{"arch": "transformer_decoder", "model": "autoregressive pixel model", "dataset": "photos of plants, animals and fungi (iNaturalist)", "train_examples": 155796, "image_size": 16, "horizontal_flip": true, "levels_per_channel": 6, "vocab_size": 217, "width": 256, "layers": 10, "norm": "layernorm", "norm_position": "pre", "hidden_act": "geglu", "mlp_ratio": 2, "head_dim": 16, "fused_qkv": false, "bias": "none", "qk_norm": false, "layer_scale_init": 1.0, "parallel_block": false, "inner_norm": false, "drop_path": 0.05, "kv_group_size": 2, "positions": "learned", "tie_word_embeddings": true, "init": "kaiming_normal", "residual_init": "none", "optimizer": "soap", "beta2": 0.95, "learning_rate": 0.0014, "beta1": 0.95, "shampoo_beta": 0.95, "eps": 1e-08, "precondition_frequency": 32, "max_precond_dim": 1024, "one_sided": false, "adamw_lr_other_params": 0.0019, "max_grad_norm": 3.0, "cautious_weight_decay": true, "max_steps": 15200, "batch_size": 128, "epochs": 12.5, "lr_schedule": "cosine", "final_lr_fraction": 0, "warmup_steps": 450, "weight_decay": 0.4, "adamw_weight_decay_other_params": 0.01}
Rows from block 2, named by matrix and row number. Each number is 128 + 32 x the weight over its row's rms, rounded and kept within 0 to 255. All counts start at 0. After the name is the row's rms in percent of the matrix's.
# q: attention query (model.blocks.2.attn.q.weight, 256x256), inputs 0-85
q.16 100 [150  63 155 149 139 163 193 102 128 113 144 151 133 160 130  83  87 192 153 178 115 131 125 165 133 110 156  99  96 144 156 162 152 157  51 141 149 116  86 139 116  49  83 122  81 106 179 151 146 173  90 160 101  75  83 115 157 186  74 166 156 142  97  88 159  90 101 183  49 120 130  92 161  99 139  95 114 137 123 134 212 130 144  95 130 147]
q.17 092 [129 110  91  95 128 101 171 125 135 143 108 177  86 137 114 111 120 127 109  57 144 143 145  93 167 127 130 174  55 116 142 120  58 130 131 159  97 127  99 106 110 105 172 159 161  99 120 107 117 137 139 137 176 163 127 131 122 121  95  99 114 147 122 157 137  87 146  94 101 167  75 157 118 147 103 122 169 174 140 142  84  96 135 100 108 138]
q.18 087 [146 134 119 165 114 138 143 170 156 138 121  80  97 184 158 103 120 156 120 136 138  92 182 100 108  73 114 197  90 146 111 117 127 149 155 140 112 160 120 110 170 107 109 139 150  94 173  96 170  91 166 127 147 103 119 177 136 129 119 159 200 138 147 133 150 111 129 131 141 146 126 124 120 132 102  97  88 110 133 100 128 115 175 125 104  35]
q.19 106 [ 87 118 134 141  94  78 165 124  88  91  94 151 147 132 142 103 117 141 149 151  81 131 108 115 176 127 153 165 139  95 134 105 138 135 141 130  92 143  94 151 184  80 173 135 151 138 103 164  93 145 175  99 110  87 124 120 172  97 135 149 183 131 108 103 187 127 180  72  87 122 167 156 112 106 176 111 130 152 119 134 152 173 128 140  74 173]
q.20 098 [143 105 100 168 187 110  74  98 130 168 181 115 128 120 158 123  72 115  67 139  89 135 103 126 185 122 109 155 117 120 137 140  96  92  91 156  85  66 169 120 102 107 175  96 148 129 138  89 134 110 127  73  98 130 120  94 132 135 179  91 151 180 129  66 159 171  88 134 126 126  88 119  93 143 110  79 174  97 170  89 122  36  31 142 164 134]
q.21 103 [ 95  97 123 108 138  66  99 108 120 130 140  94 158 104 155  91 108 114 168 171  90 131 166 148 121 109 147 228 146 160 113 124 129 131 120  72  98 151 133 127 156  92 131 101 166 138  76 157 113 132 127 197 191 157 117 139 125 101 148 178  97 139  80 142 159  89 111 165 159 114 113 118 124 137 105 154 123 113 103 108  99 141 100 108 160 113]
q.22 099 [104  95  91 170 101 128 118 202  92 149 127 116 194 105 170 109 155 115 145 119 175  94  92 141 133 130 144  54 149 126 135 123 104  80 184 108 150  92  98  98 133 163 121 126  73 131 154 148 102 199 100 141 144 113 153 113 132  59  65 128 149 167 167 129 148 149 131 112 140  67 114 175 129 192  76 133 131 111  95 174 109 130 126  98 122 192]
q.23 105 [157  87 119 154 185 118 191 124 166 146 151 133 127 118 126 148 125  90  70 179 138  72 135 153 108  56 138 119 127 195 151 153 177  70 204 122  88 142 105  96 112 184 159 116 139 116  58 154 130 160 114 163 117 147 135 171 153  84 128 166 162 100 103 117 102 147 172 155 116 147 115 158  75 142 128 142 111 154  34 148 172 135 130 110 177 147]
q.24 104 [130  71 107 129 121 116 118  91 173 138 105 107 178 141 122 149 185 169 172 123 122 105 115 140 137 173 143 134 126 152 146 143 139 159  92 172 167 142 150 107 201 117 161 188 159 111 111 178 142 156 126 135  74 122 119 179 132 185 124 174 121 138 210 144 141 103 116 111 109 132 139 114  65 216 117 110 121 193 167  66 148 145 166 111 118  98]
q.25 098 [156 159  99 121 191  84 108 113  66 134  96 113 123 103 161 181  82 149 141 107 147 156 145  88 162 146 138 153 145 157  49 119 110  62 137 148 142 183 125 111 129 118 137  82  73 134 137  72 127 149 115 134 119 132 118 116  88 144 159 149 149 184 152  87 144 154 155 117 104 174 137 102 179 154 126 108 124 122 147 128  91 136 146  97 146 135]
q.26 096 [135 135 141 149 112  83 106 126 177 172 155 135 152 132 191  49 136 111 127 104 189 127 117 117 159 122 129 159 160  98 131 112 144 151 114 151 110  76 163 126  88 173  97 171 151  42  78 174 111 203 177 134 111 126 139  95  82  84  96 141 118 103 132 151 106 185 136 165  81 158 157  95 108 143 124 106 124 102 105 106 119 157 105  58  73 114]
q.27 103 [161 118 125 127  77 114 126 197 228 123 172 105 118 155 164 114 123 110 174 108 159 173 146 150  71  76  97 107 129 130  79 153  73 144 105  80 132 121 138 123 106  75 142 143  76 146 135 120 169 109  78 171 144 116  95  66 166 136 141  91 105 152  58 121 154  95 125 119 157  86 112 135 131 136 126 119 142 130 126  87  93 145  96 129 117 148]
q.28 091 [195  90  86 146 108 157  91 157 121 132 137  74 139  89 154 133  46 104 124  86 111  70 142 198 143 119 153  64 151 142 108 143 151 134 117 131 129 143 141 101 146  76 149 133 140 162 128  91 173 167 136 119 133 172  81  92 139  74  98 172 143 105 110 130 157 157 128 143  92 131 114 187 121 161  88 164 139 114 185 137 128 161 109 131 125  99]
q.29 093 [111  67 159 204 106 126 126  84 143 142 120 130 139 131 172 102 125 103 143 135 117 192 139 136 104  89 155  91 109  80 148  94 103 113 143  74  80  98 117 123 153 172 132 138 105  69  82 152 147  82 156  93 110  92 126  83 120 119  56 127 143  93  66 150 149 187 150 125 184  96 126 107 121 143 171 153 150 166 168 148 165  87 134 129 105 162]
q.30 101 [224 165 108 189 112 102  96 128 113 173 100 111 181 170 146 130 105 127 144 113 123 110 144  96  86 152 126 123 128  94 128 136 132 128 121 126 138 146 165  88  97  96 175 125 142 153 142  76 127 184  78 198 133 194 150 174 120 104 141 109 145 144 152 156  95 149 105 108  90 150 165 113 165 135 152 115 124 156 181 207 149 118 145 119  82 141]