Weights of a small autoregressive pixel model.
Model: width 256, layers 10, norm layernorm.
Training: 15200 steps, batches of 128.
Data: trained on photos of plants, animals and fungi (iNaturalist), 155796 training examples.
Rows from block 4 of a small autoregressive pixel model, named by matrix and row number. Rows with one number belong to one neuron. Each number is 128 + 32 x the weight over its row's rms, rounded and kept within 0 to 255. All counts start at 0. Numbers have three digits each.
After each neuron's rows are labels from the 100 images, of 14976, where the neuron reaches its largest size: "top examples" is what is common among them. Only what is clearly more common there than usual is listed. The data: photos of plants, animals and fungi (iNaturalist).
# gate: MLP gate (model.blocks.4.mlp.gate.weight, 512x256), inputs 0-85
# fc1: MLP up (model.blocks.4.mlp.fc1.weight, 512x256), inputs 0-85
# fc2: MLP down (model.blocks.4.mlp.fc2.weight, 256x512, transposed), outputs 0-85

gate.164:131141066133118120158166185137109192148125068160164125141128127094154080151093119130098116224128083074117144137179103148171069127110111146106173182164173139086149080103149045174085168136113110033095148119076111204154114157173112160178190135152107086110140170
fc1.164:136125127122109141147107136122140136143123101137108142118189174122106180133164128169137138155149121179074104167135144151151074152149125156160108191190061149126109130063135141154085109127199162082170172137135137156171102073149046140160147187080104122092167173
fc2.164:128135173133086051075146094210124119158149084088144102144097100117121091140075109110115087080100150113138160112112112099126164109207150160136138150116126119146122077145134106079088118142076140136140165177144125084139116112155211183106131072123147117121181088
top examples: phylum Chordata; class Aves; order Passeriformes

gate.287:135153140128112144146130116157134178076134119120117156150162055128127104164082187159157129064099115113112099076133169101096088097099190154134109171161092158120193132114187140143072151117116185089087089106124101101102123182113095134123095138169165119152104115
fc1.287:158120096080155171079127091138161193114118132161092176108143127144123191059139113130145200142120126156185085122100090191171136115103181131111138123125154087173105106106097097124138121104204103133128156115100136068127117132185175112145104181086093149162153069
fc2.287:136127198210123141157113126190164117148160160151112116133159096144135126161110089145171185108180152179088161133097122146096120141130085150151098143173133155185122097101124128101123146130151146064102112121166093082136162129131067127125141134110092205095073149
top examples: phylum Chordata; class Aves

gate.445:089127173137117095087163137110105094143070156129083159124127158076159152075113136151078086068124128129091126122142140149115172192109112155126129154156105132110154153101162096103110157100153125073151146141122185139070110134127164150158112176120157127156164131
fc1.445:119107080152084101089111153139139173131141147169113065153123101144079110138136140110161122194139089075153099164086066122139093126166137093192132131179182147076175128116105163131144152121112127135101104075154051166160162152169094144109144104176136088161055134
fc2.445:069135093192105148148127127163131074142096171146088125110144192149037145157103134138093087080146152189075122179108114109090156163095086123123211138103122121064116176144130129139135213125140167103151098132126127129117084145099175146129102135145142170100110123
top examples: class Insecta; phylum Arthropoda

gate.468:098171097143152163126085118135190132130183090159138116098112130160120129144147092125050123192117092145102132100194187146140149095093154118134167047160124122162081116095168109148089159154061102158078080104137146218114167118117143202160144125137152124125142131
fc1.468:174131177209167114107131152085105094197110109122036096135145155169119152077168165156206125123117173139138144183107133159096167097127116180085146126094119167101120140104103162086117093107133113123079148086182116150128132168138118112134108155111106122136120153
fc2.468:090062157110138125115103180136141159135149152132176154121186122184157107092114188107078167083151114075137062119129090144180121134113122152156089126116113108146127117151137112091174117127093098141034127155098153092112139091136123092134026118176096134141128125
top examples: phylum Chordata; class Aves

gate.208:098137084173070131155105139152127137140114119088163098150106130093049149131140123113079132131162065115093167166132123094137133160124139107085122187196100141064117106115122165209116129145150085136114110113116145089089221126128122189070110131155115113147152133
fc1.208:167108171199098148112171132135146116133096161158137117136129159085126110116127078034150113088118118190125141151118103107125104116114152101131158138167164096108129200145136184127109149110168077056107109173122128158106197191125120116117123140148124108193106075
fc2.208:110085130140138099130164147169185176148174131134130131122120112107170138102133094152081149133154164171072126119186114170150145141139150115123103096095093143155143075141156130018090132143119150137092200087143136124186103096163123141144120136088120117138136092
top examples: phylum Chordata; class Aves; order Passeriformes

gate.344:154120167087087144082128123175146128100116108061106137100100121163185096189120169106135146110131115177154114140051150153073116189160106118126127143132111154157124099139116119083119140098087089102176152163128128168096105104137172146062111121111114135187120149
fc1.344:111120086116100009149143167096114113199131095148132112086152140099102171153102135097083148119167124077135156122159074107109183108053191148129191107131162145117125071097114140143173105142163158109130100150116118164128160077108115120124166112136135108090165114
fc2.344:127133140159105169086104125105135106171104167136172136064138092117152161134101101113149142178091149097144212079128081137127182138150078064118127125121068132102101074130186140132156125133188130161088127128094141160105123142124123141091142200063138147079148089
top examples: class Insecta; phylum Arthropoda; order Lepidoptera

gate.55:139142168075116099090091147149165100141116098131115134174175113157160171062084138107122160098148134124214150132115132153123132095097065136146124137137131051110116125150124109132067126117187129214122118143071152163084115123083099161113103153186076153159155106
fc1.55:174128144119097137076120166166176185151144110116141075124145156146116130142148090147115147153132137177109111131106067083119102140132135101128149122140184092136114106173105107134107138146218112188203083084143147150114109139053098130128124145164097152161137095
fc2.55:101080213165087089143090125130122088088094170137103119088124121138137140143105183127146142104194169159188104133142081090142142125127119174060160134133150125122095128119100110115128078143107145075128131148047133146108166113149119041154167129115086167112147194
top examples: class Insecta; order Lepidoptera

gate.276:131117109164097080127120130197131124137120108152148106136073139169136151108067093068148159039162112212127191077074085138127137178147139119123082149140069114086147129109093087128138136192182152138116144090101123093104065130150122099108086191138184111100113108
fc1.276:126127116039151150075121154125141150140201140112171116140116156107153138125041127111110171134118126102119119138115094175174091122104143148103073177142085146156133126096123067116087126150136167118190188118126105150146107140076136130204127127126127114192238151
fc2.276:129093102108087103131137116201136180161171075080104156096092054162180083137142138157113105078094137203130110144097186093136118117154091105133127159112139093101127104131146138151089107137166139166166167179161094150214139115131129086127138210112148070137112137
top examples: class Insecta; phylum Arthropoda; order Hymenoptera

gate.109:106068083109159158106115134121112181173136140183100108121204095122160141131144119071115103108102074160075113090166143104138179114118098085150174131125143146160137148152131140163128134099120187140157120095102170159079118112139137138110150158124125123184145093
fc1.109:156102107122117153136133161113163100131073053229085091055135089148122114075116088143161134174123069142154152105127158136158136112173137089128084136117106076150089165051139105122099123137162154135162083173076131094091165113078100161132129159079113118111116130
fc2.109:148099144116108099169142092113139092169135193162148102171165087177080127122094126170065176117158192159151145062159132058184096173159174163114078147130163144120164096158123123220145133098124092107085121166129122159191194137124134038159107040150094208178121105
top examples: class Insecta; phylum Arthropoda; order Lepidoptera